Rows from block 7 of the encoder of a small masked image model, named by matrix and row number. Rows with one number within an expert belong to one neuron, the router's apart. Each number is 200 + 30 x the weight over its row's rms, rounded and kept within 0 to 999. All counts start at 0.
Before each expert's rows are labels from the 100 images, of 14848, where the router gives the expert most weight on average: "peak at" is the part of the image that holds the peak. Only what is clearly more common there than usual is listed. The data: capsule endoscopy frames (Kvasir-Capsule).
# router: router (encoder.blocks.7.mlp.router.weight, 4x192), inputs 0-95
# up: expert up (encoder.blocks.7.mlp.up, 4x48x192), inputs 0-95
# down: expert down (encoder.blocks.7.mlp.down, 4x192x48, transposed), outputs 0-95

# expert 0
peak at: middle right
router.0,194,179,258,250,208,185,214,228,242,254,147,232,239,191,211,212,213,231,139,259,228,237,174,177,211,225,201,159,191,173,205,165,233,197,201,192,162,251,260,265,226,165,204,214,188,205,253,187,194,227,183,141,189,213,239,216,156,160,171,208,177,208,212,160,249,240,184,147,207,235,166,164,213,246,226,227,204,223,256,198,205,199,167,202,195,232,207,177,231,204,184,234,196,179,237,169
up.11,239,184,215,241,183,218,215,263,217,205,187,205,192,187,168,187,182,167,207,194,194,178,206,222,266,201,190,165,193,225,167,183,218,209,177,143,164,211,301,208,240,123,227,177,169,233,216,182,178,191,212,243,173,218,192,203,177,193,254,162,222,193,199,179,199,199,222,204,186,208,184,191,213,268,237,297,170,239,227,232,210,207,197,223,167,225,231,242,201,185,198,211,160,215,200,183
down.11,178,221,163,231,177,239,194,124,169,204,219,224,184,196,240,204,213,212,207,179,166,230,229,174,225,187,199,208,182,211,189,198,226,244,201,189,271,178,198,202,188,220,221,247,204,166,142,190,151,179,194,206,226,189,209,194,147,173,173,205,155,250,167,206,184,232,175,129,219,198,262,138,242,175,228,175,184,164,161,180,196,256,188,171,180,199,220,197,158,176,228,167,224,138,231,203
up.12,183,202,236,159,196,202,213,182,205,198,217,181,166,156,167,185,195,189,214,208,176,211,213,265,216,181,220,173,217,195,239,233,195,207,206,172,227,240,190,226,231,180,256,189,253,204,201,176,201,239,199,217,198,216,231,205,213,213,167,151,184,246,182,174,165,209,179,173,205,225,157,217,222,253,214,212,223,196,148,237,214,194,189,190,239,199,213,104,274,195,135,220,167,192,200,189
down.12,232,187,152,219,242,220,224,158,191,189,192,188,218,179,211,212,182,205,199,180,192,229,199,174,241,137,197,183,164,217,226,187,167,238,221,188,262,172,172,165,197,220,161,190,203,238,211,219,164,157,219,214,179,207,165,229,250,223,252,285,220,221,190,207,191,178,200,245,218,203,216,243,191,177,288,176,201,219,222,159,261,232,190,160,179,198,174,243,225,224,213,189,198,212,120,225
up.13,146,179,187,212,217,178,231,179,187,194,143,205,242,160,177,175,189,209,183,221,197,162,236,194,221,236,235,224,182,217,269,178,204,142,226,174,206,200,226,172,194,184,250,181,188,167,237,219,198,227,242,191,152,191,207,210,211,195,185,236,178,158,141,168,239,158,181,185,190,214,221,215,174,260,252,139,187,193,192,143,199,230,183,208,217,165,181,187,201,237,182,255,201,130,217,202
down.13,219,217,190,231,220,181,172,201,193,205,210,195,197,205,234,251,198,226,199,178,192,218,183,184,192,233,200,205,213,237,123,219,189,174,208,181,203,228,189,275,182,205,154,226,224,204,177,177,186,191,184,256,189,190,191,184,205,258,182,182,196,155,172,195,212,179,260,131,222,219,205,185,170,155,213,223,264,214,200,236,216,252,210,219,234,194,208,212,213,176,175,101,186,229,172,259
up.14,247,209,186,210,227,220,211,178,184,184,179,210,179,205,184,228,216,140,171,220,223,152,165,185,202,213,276,189,178,170,188,227,248,177,171,186,176,158,248,201,223,170,180,121,173,182,186,195,169,193,208,195,269,216,147,165,226,203,183,194,218,255,187,194,207,192,246,204,213,188,197,174,216,245,218,226,179,237,203,180,213,181,183,212,207,201,176,254,208,218,144,235,200,240,223,187
down.14,168,190,231,202,192,177,212,142,233,215,184,223,207,173,208,211,232,210,184,218,164,258,209,208,218,253,172,206,167,193,214,186,166,193,152,239,229,232,162,223,219,189,271,216,228,170,171,211,178,222,181,185,205,208,208,188,172,203,176,151,158,182,234,212,183,254,215,242,212,193,206,201,229,209,266,201,180,246,211,178,234,237,273,193,241,213,135,153,174,161,166,198,235,233,180,170
up.15,196,176,182,206,179,183,233,244,244,216,127,193,232,187,189,254,117,273,190,228,205,205,183,175,184,224,175,217,206,186,207,218,161,210,219,265,139,146,214,211,221,185,182,189,230,206,158,239,187,179,184,183,178,235,171,203,207,164,218,272,197,185,142,200,190,182,239,194,246,183,217,201,239,177,215,149,218,200,199,165,198,222,207,212,124,161,173,242,200,237,166,180,178,201,236,209
down.15,227,218,166,169,227,154,132,190,193,187,191,215,195,162,203,198,261,179,268,197,188,126,219,204,207,247,219,162,232,254,173,207,213,182,226,180,230,243,214,219,189,187,222,190,188,179,196,178,207,207,168,199,217,222,211,161,156,254,150,173,178,183,188,218,255,191,187,248,164,241,257,174,201,218,177,222,195,184,192,281,158,190,211,163,245,213,213,218,235,189,186,208,215,220,181,150
up.16,169,194,229,121,214,193,173,208,172,199,219,174,197,230,226,201,237,232,248,146,234,258,216,252,228,186,206,195,146,194,227,145,205,214,181,223,161,221,158,253,174,187,220,203,238,162,246,220,197,212,194,160,154,179,199,235,197,188,173,219,208,230,214,193,165,178,175,254,218,143,153,199,189,223,154,248,206,190,205,175,164,114,220,162,197,204,223,148,224,203,211,176,225,191,162,256
down.16,168,141,129,174,215,202,173,222,177,171,241,195,167,203,190,196,139,170,180,237,155,220,218,150,211,196,190,218,187,249,270,253,174,228,198,229,159,192,197,173,184,163,191,199,193,212,153,177,238,152,175,205,205,160,195,205,245,179,205,165,186,101,239,147,240,275,177,237,198,205,190,208,195,171,172,179,213,217,159,201,189,208,175,146,212,198,233,196,159,170,180,221,290,198,202,210
up.17,206,208,181,224,177,206,192,175,226,222,167,201,202,191,155,237,182,219,187,268,179,181,208,169,157,232,189,235,222,181,206,275,214,195,256,244,210,149,235,192,200,182,175,213,169,235,160,201,203,197,195,235,230,166,168,173,196,196,203,247,192,179,135,197,213,189,201,168,226,202,236,203,276,176,237,183,241,199,227,186,250,246,214,200,121,130,193,233,222,158,160,202,200,245,232,185
down.17,225,127,192,191,236,112,194,190,191,211,153,257,225,186,209,185,215,195,232,151,155,121,208,192,234,211,210,169,206,226,178,198,216,196,191,155,236,231,182,242,190,151,234,211,183,147,233,172,241,224,202,173,213,194,220,141,186,182,115,200,223,212,172,186,218,186,156,233,188,261,222,185,151,186,192,191,205,189,215,168,132,207,230,147,210,224,148,207,233,224,160,228,210,157,249,153
up.18,189,246,183,214,188,201,180,191,208,202,162,227,223,167,205,215,192,217,237,211,206,208,231,200,176,236,143,236,188,215,225,203,194,207,230,258,147,209,205,212,209,228,207,170,184,231,191,210,174,217,206,203,180,210,176,213,203,165,208,250,202,230,197,158,240,207,178,149,254,164,203,189,257,182,221,142,300,181,217,194,138,247,236,163,179,210,241,175,192,243,185,192,191,177,172,209
down.18,185,155,220,226,174,191,196,187,217,228,156,241,223,232,157,167,209,163,237,210,249,177,203,186,225,176,140,169,209,174,165,160,171,207,193,162,217,234,232,236,221,257,179,170,199,220,222,202,217,229,177,197,224,212,238,199,160,112,133,199,267,213,219,202,182,178,182,195,141,242,244,161,225,259,175,169,159,173,200,241,148,201,246,131,183,238,193,174,204,232,210,239,205,201,203,139
up.19,248,190,251,251,214,208,207,161,168,125,174,206,195,233,164,231,224,172,194,214,192,217,206,187,195,224,277,173,177,154,228,225,223,192,96,183,138,177,233,167,211,202,207,189,175,134,178,176,213,210,214,173,206,150,229,196,261,204,170,165,222,226,164,238,165,186,217,173,243,196,188,208,173,216,175,167,246,197,201,176,160,237,176,220,196,161,244,181,213,231,140,209,224,207,254,224
down.19,147,242,146,235,200,159,201,192,186,235,200,195,249,168,256,186,175,203,184,188,186,200,179,193,223,127,156,190,207,231,209,160,181,198,235,170,248,225,203,213,239,188,225,191,186,241,250,208,193,203,237,215,169,242,198,144,179,230,262,255,213,169,183,139,226,191,164,241,151,173,209,217,148,200,226,237,199,226,216,188,228,225,214,212,181,161,185,182,265,198,216,211,169,211,175,213
up.20,175,218,187,195,175,233,199,256,176,207,225,162,240,171,210,212,164,239,222,200,229,238,201,245,203,223,182,188,186,249,210,195,184,259,194,224,208,205,158,185,166,247,177,114,193,212,163,194,173,146,234,242,213,199,203,225,209,214,265,215,170,250,189,209,230,200,245,155,207,192,158,198,236,189,195,201,163,203,134,205,161,195,194,256,169,194,233,147,204,217,165,174,160,175,178,213
down.20,222,223,255,150,244,171,209,228,224,213,171,222,166,202,222,177,222,183,222,234,181,209,200,209,193,217,197,215,261,181,191,231,172,140,195,176,210,259,203,202,214,246,176,233,173,157,212,199,193,228,202,182,249,186,238,207,205,208,194,163,176,221,229,230,179,124,143,155,162,144,242,159,205,203,185,252,227,204,240,255,164,229,159,218,198,180,187,236,208,184,201,203,154,208,210,176
up.21,157,209,187,187,189,216,200,169,124,184,229,194,189,235,240,203,247,169,273,190,184,268,224,189,195,218,196,183,216,142,206,190,187,206,213,245,197,221,167,252,167,190,201,188,226,231,205,161,212,217,220,178,210,225,174,202,202,234,213,172,168,165,183,179,150,162,176,190,174,199,177,200,226,222,170,252,237,199,194,233,221,162,205,165,260,214,194,161,220,137,156,179,181,187,135,229
down.21,158,187,214,181,187,204,162,206,189,204,240,184,172,193,217,204,159,200,166,239,188,210,187,168,181,152,180,177,159,219,236,169,218,243,218,249,167,151,183,148,194,182,246,168,217,185,196,215,222,173,162,142,195,189,190,241,199,182,180,220,244,205,207,160,217,260,265,190,229,229,190,170,157,182,178,96,193,195,170,177,186,220,192,179,249,183,233,162,164,172,225,254,277,212,231,177

# expert 1
peak at: bottom right
router.1,216,217,180,205,232,228,200,233,210,178,230,165,148,225,201,267,185,218,212,164,179,215,208,170,235,202,239,203,243,209,167,176,189,205,159,216,208,183,202,212,181,200,167,229,191,201,174,263,194,139,198,206,197,214,191,189,160,216,169,201,199,177,138,262,215,203,232,277,187,175,159,200,178,205,130,192,210,221,207,252,181,201,212,217,211,164,155,231,242,146,239,205,177,170,190,242
up.11,167,203,191,171,213,223,204,215,214,217,154,164,206,253,198,218,202,161,150,176,214,177,196,204,177,234,205,213,196,236,203,188,167,198,190,240,204,230,173,168,156,229,186,190,247,185,229,222,171,250,187,186,161,169,221,221,237,279,291,187,195,218,143,227,243,224,182,176,149,182,171,224,254,155,175,179,183,205,216,162,201,257,211,206,178,185,134,252,192,127,198,200,217,201,203,192
down.11,232,233,228,174,206,186,183,189,208,222,229,192,212,198,205,196,185,198,222,163,192,246,192,228,180,154,189,188,215,168,173,199,306,240,219,179,192,191,194,187,201,196,193,201,237,256,152,149,226,215,209,120,187,149,199,259,151,252,167,188,203,198,197,202,195,178,190,150,198,212,161,121,187,183,188,186,234,198,226,196,241,203,198,215,212,247,240,125,234,211,216,215,165,207,182,218
up.12,230,168,213,193,233,213,216,247,167,249,181,173,215,197,220,169,231,179,278,228,157,210,188,223,143,193,206,157,156,193,245,180,218,219,215,228,177,201,242,204,172,164,177,202,185,192,205,184,201,194,239,164,206,214,188,168,220,208,168,211,201,231,198,174,145,187,154,202,169,172,232,273,199,209,183,217,233,207,167,202,189,157,180,174,219,221,261,203,169,164,189,179,191,170,133,172
down.12,197,181,227,237,152,224,209,204,142,194,202,140,235,154,208,188,191,139,170,203,209,175,178,179,188,200,171,182,184,194,223,169,213,198,227,199,213,190,233,183,173,195,205,180,230,206,161,232,231,218,195,242,217,260,176,161,216,208,157,183,118,212,143,195,215,195,178,209,167,159,242,237,174,175,198,243,258,235,193,213,174,137,198,151,211,155,215,173,209,197,199,184,216,151,193,173
up.13,169,168,189,236,242,210,238,141,178,175,180,226,188,223,197,226,213,204,248,190,222,188,237,213,195,248,227,147,162,243,221,174,197,167,157,172,168,251,233,222,169,203,195,182,148,161,236,167,183,197,184,214,185,197,200,213,181,203,135,203,199,241,183,241,174,187,189,206,173,203,169,220,158,186,220,233,251,180,187,202,194,204,229,205,169,170,252,204,204,204,198,196,209,142,208,231
down.13,238,220,211,181,180,212,201,240,249,204,254,193,218,164,223,223,147,198,211,244,191,172,233,150,205,189,192,186,226,180,231,238,112,157,149,232,228,219,235,204,172,189,214,143,175,233,131,228,226,218,230,209,236,226,130,172,198,254,186,156,171,129,177,233,197,240,206,238,225,185,182,202,235,176,228,195,220,213,152,221,202,229,237,234,188,196,170,142,219,235,227,162,206,191,172,205
up.14,199,217,166,189,209,260,127,163,151,171,206,181,207,239,220,175,211,229,233,191,218,192,183,191,242,216,174,185,191,211,232,171,194,171,250,212,253,180,195,246,172,190,217,170,228,180,186,141,203,213,223,204,229,137,149,220,223,214,208,221,179,232,177,178,161,194,218,175,176,195,213,227,234,250,222,212,233,218,213,176,183,236,155,167,187,204,191,206,222,178,215,214,160,191,223,241
down.14,216,247,199,189,175,255,174,173,201,214,239,156,239,213,182,191,196,154,170,179,221,202,184,175,221,240,198,199,257,236,218,197,212,199,231,199,220,210,216,221,223,187,196,148,170,150,197,211,187,137,195,211,206,201,188,229,214,192,179,228,172,226,201,200,226,174,167,264,214,184,220,196,200,208,126,184,158,195,179,157,218,191,162,219,176,146,230,181,206,221,217,149,254,180,233,203
up.15,199,180,186,214,170,215,168,260,224,188,160,207,198,184,178,181,184,218,187,209,171,190,197,177,237,217,197,166,173,176,225,229,157,255,179,200,206,180,246,185,231,173,236,185,138,178,194,220,179,184,223,249,162,184,195,221,199,221,203,256,266,153,158,214,189,216,168,242,190,167,175,233,150,211,186,224,254,190,180,163,211,191,173,222,196,196,221,226,150,216,233,185,221,213,217,222
down.15,201,215,200,163,186,223,171,211,158,183,214,160,196,206,286,219,118,250,191,199,199,190,178,244,227,209,192,219,240,194,207,253,230,185,199,280,207,200,156,198,154,198,194,179,214,235,141,174,266,224,214,160,184,233,176,179,198,196,188,205,138,177,201,175,180,193,197,182,210,240,212,183,273,204,200,209,214,257,175,243,244,193,223,190,201,181,223,215,172,225,159,154,255,180,175,208
up.16,194,269,169,236,195,195,186,240,180,153,214,164,246,188,264,202,202,183,193,176,181,212,236,160,170,222,249,183,191,176,166,165,230,227,176,210,206,209,230,180,220,225,144,117,139,169,154,194,151,199,250,193,222,169,205,216,215,196,190,232,251,182,194,213,208,162,224,203,212,217,180,224,208,216,207,212,171,201,173,178,148,236,197,229,159,192,204,210,194,207,160,211,198,227,253,232
down.16,254,213,170,198,229,192,182,214,226,205,159,218,171,211,251,147,222,145,215,174,211,232,261,253,229,153,213,216,216,191,250,203,181,254,221,205,182,147,157,198,208,155,240,151,201,151,198,180,221,179,204,190,173,194,244,207,214,230,175,189,245,194,193,233,156,219,250,179,182,194,233,178,205,171,198,149,188,199,206,175,203,204,235,201,198,138,148,226,224,231,189,246,190,234,248,231
up.17,125,236,198,210,183,179,148,197,155,180,220,169,279,186,235,101,188,180,171,212,227,234,195,186,195,255,161,203,202,196,257,190,233,181,249,227,192,258,199,184,221,203,192,181,184,256,200,178,200,257,200,184,159,205,182,234,228,223,207,276,191,186,224,202,232,190,151,190,194,190,198,192,190,232,196,188,200,190,165,235,218,181,232,206,169,199,205,210,155,172,213,190,184,195,196,248
down.17,198,168,195,228,229,156,162,219,241,168,144,164,185,210,204,236,180,191,140,198,192,206,216,274,255,215,251,211,230,166,216,227,188,246,226,207,192,208,203,240,222,156,215,164,216,185,210,175,186,220,220,172,217,215,269,227,194,224,163,171,206,183,239,119,233,211,201,225,263,190,195,163,207,179,210,241,251,175,255,219,219,167,254,227,200,159,170,177,230,236,200,176,187,239,221,168
up.18,146,212,162,185,179,228,173,253,214,207,181,149,191,192,232,193,162,219,178,212,188,203,173,173,248,240,185,168,205,220,162,188,123,229,153,221,228,209,269,268,213,163,210,202,200,200,205,244,150,189,202,240,181,217,159,229,204,226,228,213,272,165,167,203,234,211,194,224,157,175,175,229,202,233,179,274,237,217,194,183,203,234,185,267,159,247,155,206,194,153,232,195,168,182,178,292
down.18,208,180,235,198,168,204,173,146,123,188,192,178,212,202,200,145,193,212,201,175,199,167,182,223,183,186,211,229,197,163,204,212,212,231,236,254,183,186,248,210,126,179,221,212,227,236,176,130,195,195,167,159,216,204,194,217,181,249,175,193,153,203,244,188,174,177,193,201,217,201,286,197,202,207,153,201,175,250,216,218,220,201,132,266,221,176,231,213,155,224,179,177,241,254,202,216
up.19,193,183,175,214,187,170,191,188,224,201,168,194,206,187,164,182,235,227,226,229,186,227,179,244,185,234,247,180,212,220,164,186,193,176,220,186,186,173,270,240,169,146,224,162,191,178,174,160,160,191,235,195,181,223,189,224,158,192,242,172,184,233,167,229,193,137,217,197,157,187,183,192,234,236,189,185,155,244,218,201,219,200,221,206,143,195,206,198,195,187,229,185,192,196,182,230
down.19,210,228,183,203,180,236,192,175,183,170,170,189,191,202,249,203,199,233,219,187,261,217,203,214,233,195,178,206,231,180,203,202,206,200,203,214,208,230,243,205,203,251,213,235,230,180,190,155,205,224,194,243,182,211,197,250,213,201,261,203,183,193,258,187,204,165,243,209,256,148,210,213,227,177,193,161,180,224,181,214,199,188,187,202,127,167,145,196,252,237,249,235,218,191,222,202
up.20,198,159,234,237,206,194,230,183,179,209,239,193,200,196,170,221,193,187,194,189,203,176,240,185,180,191,174,171,140,173,241,193,168,240,184,171,201,233,248,183,144,195,213,172,180,181,173,197,173,194,215,209,206,209,184,213,229,209,166,188,177,225,165,212,157,177,201,163,224,225,197,274,201,170,248,230,242,186,159,185,210,184,214,246,179,173,216,157,159,176,166,160,175,210,205,218
down.20,193,248,232,190,138,181,178,207,190,222,217,158,219,185,249,214,139,159,173,251,223,170,190,212,196,190,158,205,251,221,249,180,154,145,180,173,230,220,179,155,165,149,195,154,229,209,147,211,242,182,209,228,209,197,176,215,256,247,171,156,179,232,210,197,202,211,139,164,204,198,207,183,238,218,220,199,203,180,162,167,134,236,185,173,225,214,177,152,250,233,173,224,216,223,184,193
up.21,180,220,199,219,255,218,179,199,138,166,201,159,236,247,176,213,191,208,155,192,290,197,180,230,165,266,202,206,190,211,196,194,259,223,174,234,139,205,194,177,213,206,161,205,202,168,225,241,182,220,187,147,198,173,165,276,257,190,184,221,175,241,197,182,206,199,235,157,175,186,203,197,178,243,204,224,218,228,234,149,176,238,192,215,183,227,274,216,172,230,183,222,225,174,207,250
down.21,198,243,231,165,248,205,235,216,182,176,180,221,159,189,257,221,243,217,218,182,205,183,222,200,239,165,193,226,160,237,172,233,202,175,192,160,146,234,180,183,179,144,209,186,182,189,181,197,182,224,216,279,164,246,204,140,232,192,214,141,204,203,251,228,186,207,203,200,214,160,165,207,219,205,193,194,153,267,230,180,232,123,226,175,196,189,219,175,144,193,224,182,242,158,200,201

# expert 3
peak at: top left
router.3,194,217,178,202,205,181,239,130,168,144,243,211,190,172,184,129,238,153,198,228,216,180,244,193,131,193,250,264,197,212,223,218,206,182,226,194,177,203,194,148,236,185,183,147,190,197,176,164,200,209,235,271,231,209,193,192,228,228,214,193,225,210,236,195,117,133,214,191,216,207,264,231,215,205,211,189,156,186,169,156,198,219,210,198,211,208,222,225,149,247,173,188,192,225,208,208
up.11,155,190,230,226,186,244,238,213,212,196,193,171,178,230,192,180,167,224,217,182,263,265,219,188,224,194,133,231,266,180,187,190,158,272,228,214,166,230,222,192,250,208,182,234,159,227,189,191,153,152,184,208,161,212,206,200,175,168,212,245,197,181,197,188,181,216,194,206,168,168,171,239,165,191,207,216,220,217,191,199,180,203,137,219,177,183,203,156,268,193,196,152,195,238,210,206
down.11,213,153,211,201,200,195,224,237,176,267,157,190,177,196,151,205,220,203,173,212,151,187,184,224,185,165,250,152,166,216,237,154,234,155,172,181,221,215,284,237,121,217,225,234,209,205,267,160,192,201,248,194,197,199,233,193,216,157,143,220,175,188,185,217,182,214,191,212,192,194,230,228,208,247,220,234,147,187,128,221,185,188,205,175,264,205,193,235,223,174,188,211,248,201,188,207
up.12,190,182,172,189,180,268,260,174,199,207,241,154,156,214,187,144,198,182,205,219,161,165,199,155,222,213,195,224,206,203,222,259,215,172,196,214,237,143,229,179,166,188,189,178,198,159,201,224,180,211,222,246,248,206,177,247,210,224,248,175,181,171,213,201,144,161,201,202,158,128,205,281,197,227,179,201,185,200,217,201,222,174,147,257,180,170,150,157,172,119,167,258,156,210,235,232
down.12,133,200,200,198,209,220,147,234,238,253,119,218,212,168,195,256,204,216,207,184,240,207,199,223,214,150,196,212,196,225,166,125,234,222,223,178,208,214,212,219,235,192,206,253,208,207,203,174,201,151,220,178,158,168,239,182,126,219,146,253,203,157,206,112,227,192,255,205,244,231,222,154,189,204,186,268,239,197,207,223,164,197,192,189,217,224,235,231,199,194,199,180,198,189,160,179
up.13,172,227,173,240,158,200,149,228,240,222,194,133,243,202,205,176,175,176,165,213,203,238,179,242,179,240,173,214,258,180,179,119,196,269,227,227,211,227,226,209,170,180,186,167,144,213,243,200,151,192,212,177,215,207,217,303,207,194,192,251,218,208,211,223,233,233,202,207,163,207,145,256,218,217,149,216,209,185,185,215,235,217,204,214,148,200,148,188,222,184,230,219,200,198,232,231
down.13,187,215,160,190,184,156,232,174,191,229,273,173,187,200,198,218,237,150,232,206,149,258,263,179,149,204,269,252,197,177,219,182,134,170,143,168,262,199,157,192,192,237,175,200,235,206,243,137,251,183,226,232,214,205,154,190,227,154,182,163,202,198,242,233,159,199,214,216,215,220,258,206,197,180,167,193,195,201,165,179,146,263,177,188,213,183,180,197,212,160,212,183,244,245,181,215
up.14,228,185,208,215,192,255,131,251,217,257,213,172,259,254,201,234,199,195,170,186,208,168,134,207,193,240,159,194,203,173,184,238,201,243,170,200,209,204,213,223,219,215,206,174,204,204,263,222,196,180,156,207,230,190,195,164,231,199,236,185,200,243,205,188,249,221,220,171,216,195,116,178,280,210,203,156,225,199,249,254,183,174,221,188,238,211,183,203,256,181,210,214,182,179,173,173
down.14,267,172,184,206,219,168,201,209,213,245,194,250,154,166,222,222,184,191,241,187,177,156,201,214,220,187,175,163,219,197,211,204,172,208,212,190,199,221,162,210,136,195,218,199,208,228,215,226,196,199,183,217,177,271,233,192,171,194,177,158,218,175,168,200,199,263,176,190,154,199,216,211,157,164,212,218,172,250,186,219,109,172,219,185,219,183,216,218,165,274,204,153,169,165,189,188
up.15,201,229,155,187,176,218,217,219,224,242,229,204,170,170,192,186,167,229,218,209,228,246,187,189,242,215,211,207,173,217,209,219,167,179,205,195,154,194,237,179,174,206,166,222,216,205,180,206,212,217,164,230,151,231,190,217,189,258,223,196,209,169,204,220,195,182,211,209,130,207,139,206,181,278,141,239,179,228,172,239,209,192,204,218,172,168,186,192,155,164,278,190,139,217,169,235
down.15,236,189,184,203,168,200,183,192,179,190,216,226,215,168,241,219,213,221,223,179,240,171,213,222,180,222,204,215,220,162,182,210,222,215,189,236,177,186,218,199,281,175,246,188,196,209,225,173,209,188,193,177,184,187,201,224,148,183,92,175,189,171,186,166,275,217,207,207,236,196,219,197,182,228,134,165,236,281,213,157,198,213,140,203,182,214,179,151,208,192,213,209,224,197,218,171
up.16,180,170,236,192,175,165,197,203,188,207,214,189,220,159,173,187,247,181,186,210,165,226,260,219,165,218,237,157,205,135,203,150,235,179,212,210,203,194,228,224,210,175,148,191,239,209,256,228,201,188,240,137,226,162,174,231,220,152,206,221,219,167,169,148,238,157,115,243,171,184,247,219,190,210,175,192,213,209,182,212,204,214,194,198,204,208,144,194,143,173,222,215,195,209,192,134
down.16,239,226,220,189,167,184,186,200,211,188,205,240,195,181,184,241,226,201,203,188,154,287,209,178,214,213,199,243,193,184,217,290,152,203,190,162,224,192,210,156,209,193,170,214,178,207,180,196,203,214,171,195,151,192,168,202,224,213,255,194,254,215,195,233,176,169,217,204,196,199,208,164,239,181,224,223,252,212,143,162,209,214,209,133,221,196,200,203,219,205,202,211,154,273,131,261
up.17,187,198,257,218,240,229,190,221,190,219,173,185,223,271,161,193,208,240,185,174,202,225,223,208,210,177,192,194,147,240,240,191,183,201,182,236,191,216,225,196,166,172,167,237,179,154,207,222,195,189,203,176,175,218,193,205,119,182,182,303,214,245,168,229,182,131,224,219,211,182,174,208,183,215,164,234,231,173,223,214,222,194,188,195,180,182,239,187,315,186,243,216,160,171,193,180
down.17,223,184,216,217,218,203,212,255,227,166,195,183,152,207,228,208,160,108,226,203,166,157,223,129,185,193,191,187,204,199,206,212,221,155,152,245,168,158,214,187,152,184,213,159,212,261,195,196,185,199,249,219,204,236,168,208,200,299,211,170,187,167,162,163,244,223,197,203,249,257,187,234,192,180,225,217,203,214,209,175,138,173,206,247,189,240,195,178,165,240,167,232,231,205,215,196
up.18,210,194,116,205,165,194,191,222,272,180,208,195,149,227,225,222,181,167,210,223,229,175,141,195,232,206,181,198,203,252,167,228,185,195,213,225,185,153,225,191,178,158,197,157,193,211,217,247,174,187,223,259,190,217,174,235,195,182,256,200,203,162,202,222,205,205,233,189,156,157,180,216,224,237,207,233,186,230,236,223,241,187,200,214,155,174,142,207,173,107,208,216,152,199,202,257
down.18,210,196,234,197,251,190,218,194,229,275,168,274,220,225,223,156,214,193,159,139,206,219,190,219,220,180,164,191,195,185,176,153,203,177,166,176,196,251,228,232,175,204,211,212,221,179,241,179,236,217,243,142,243,154,209,164,140,217,156,202,200,171,176,151,188,215,158,200,166,237,259,179,185,202,193,207,197,176,239,214,193,166,195,164,200,208,230,222,185,226,242,128,230,177,106,187
up.19,188,193,200,192,222,185,225,208,222,209,179,217,210,167,156,257,180,179,218,222,211,187,254,147,155,225,235,203,184,174,206,178,208,160,200,213,203,187,241,215,229,144,234,156,175,178,204,192,142,225,173,219,115,159,188,273,181,163,220,181,221,198,158,198,201,209,157,195,201,171,171,217,134,211,202,198,282,187,202,199,175,182,162,213,193,213,239,180,166,195,232,144,202,216,119,205
down.19,230,237,198,210,186,170,187,199,166,139,168,237,208,199,149,234,181,168,171,211,180,239,200,194,188,199,190,225,207,193,204,178,219,200,213,173,228,227,196,235,194,200,198,110,181,177,218,221,211,194,238,180,212,265,179,180,222,194,193,226,229,196,252,198,183,165,190,234,140,195,198,222,215,167,239,235,169,210,193,190,204,149,278,194,237,232,155,205,245,206,200,268,241,249,157,155
up.20,125,191,175,177,160,196,175,214,250,207,188,156,179,195,185,213,232,217,196,180,211,200,223,212,188,201,207,161,216,173,198,136,154,158,160,203,178,188,206,214,198,192,222,171,197,219,221,280,189,205,198,176,176,211,196,210,185,196,266,229,215,245,164,147,243,192,166,257,190,218,207,215,228,226,213,254,168,230,154,221,200,171,227,189,188,197,212,177,134,218,215,216,202,226,193,182
down.20,205,196,257,256,206,203,221,177,186,212,215,264,176,168,212,208,178,141,200,177,257,199,198,213,168,240,236,202,181,200,230,227,196,190,179,203,196,211,265,220,189,194,199,185,191,212,190,148,153,166,168,169,165,203,149,217,212,192,233,199,195,190,189,204,216,223,210,162,183,202,171,226,152,222,251,171,214,250,232,151,179,232,242,189,226,223,206,180,187,248,241,206,194,170,164,227
up.21,167,167,259,212,232,237,234,221,219,210,184,170,183,224,166,226,186,224,203,228,212,187,267,155,190,229,186,180,208,201,245,231,139,231,202,194,240,218,217,177,192,148,250,217,189,145,220,201,186,196,181,174,150,195,217,231,225,204,163,211,175,268,205,212,223,182,164,156,137,176,151,234,226,211,220,166,252,182,152,210,226,170,151,210,201,199,231,204,229,140,163,197,200,165,205,193
down.21,169,238,172,209,190,224,169,237,237,157,160,221,162,185,168,224,205,224,255,218,191,219,226,152,197,175,208,231,258,134,166,184,242,178,200,229,188,193,217,248,202,229,164,228,221,212,193,232,209,147,226,241,185,170,201,187,238,169,238,191,226,179,197,205,186,181,214,245,200,193,218,220,201,220,215,206,221,185,191,238,157,173,198,200,230,194,226,192,131,159,214,173,239,247,177,186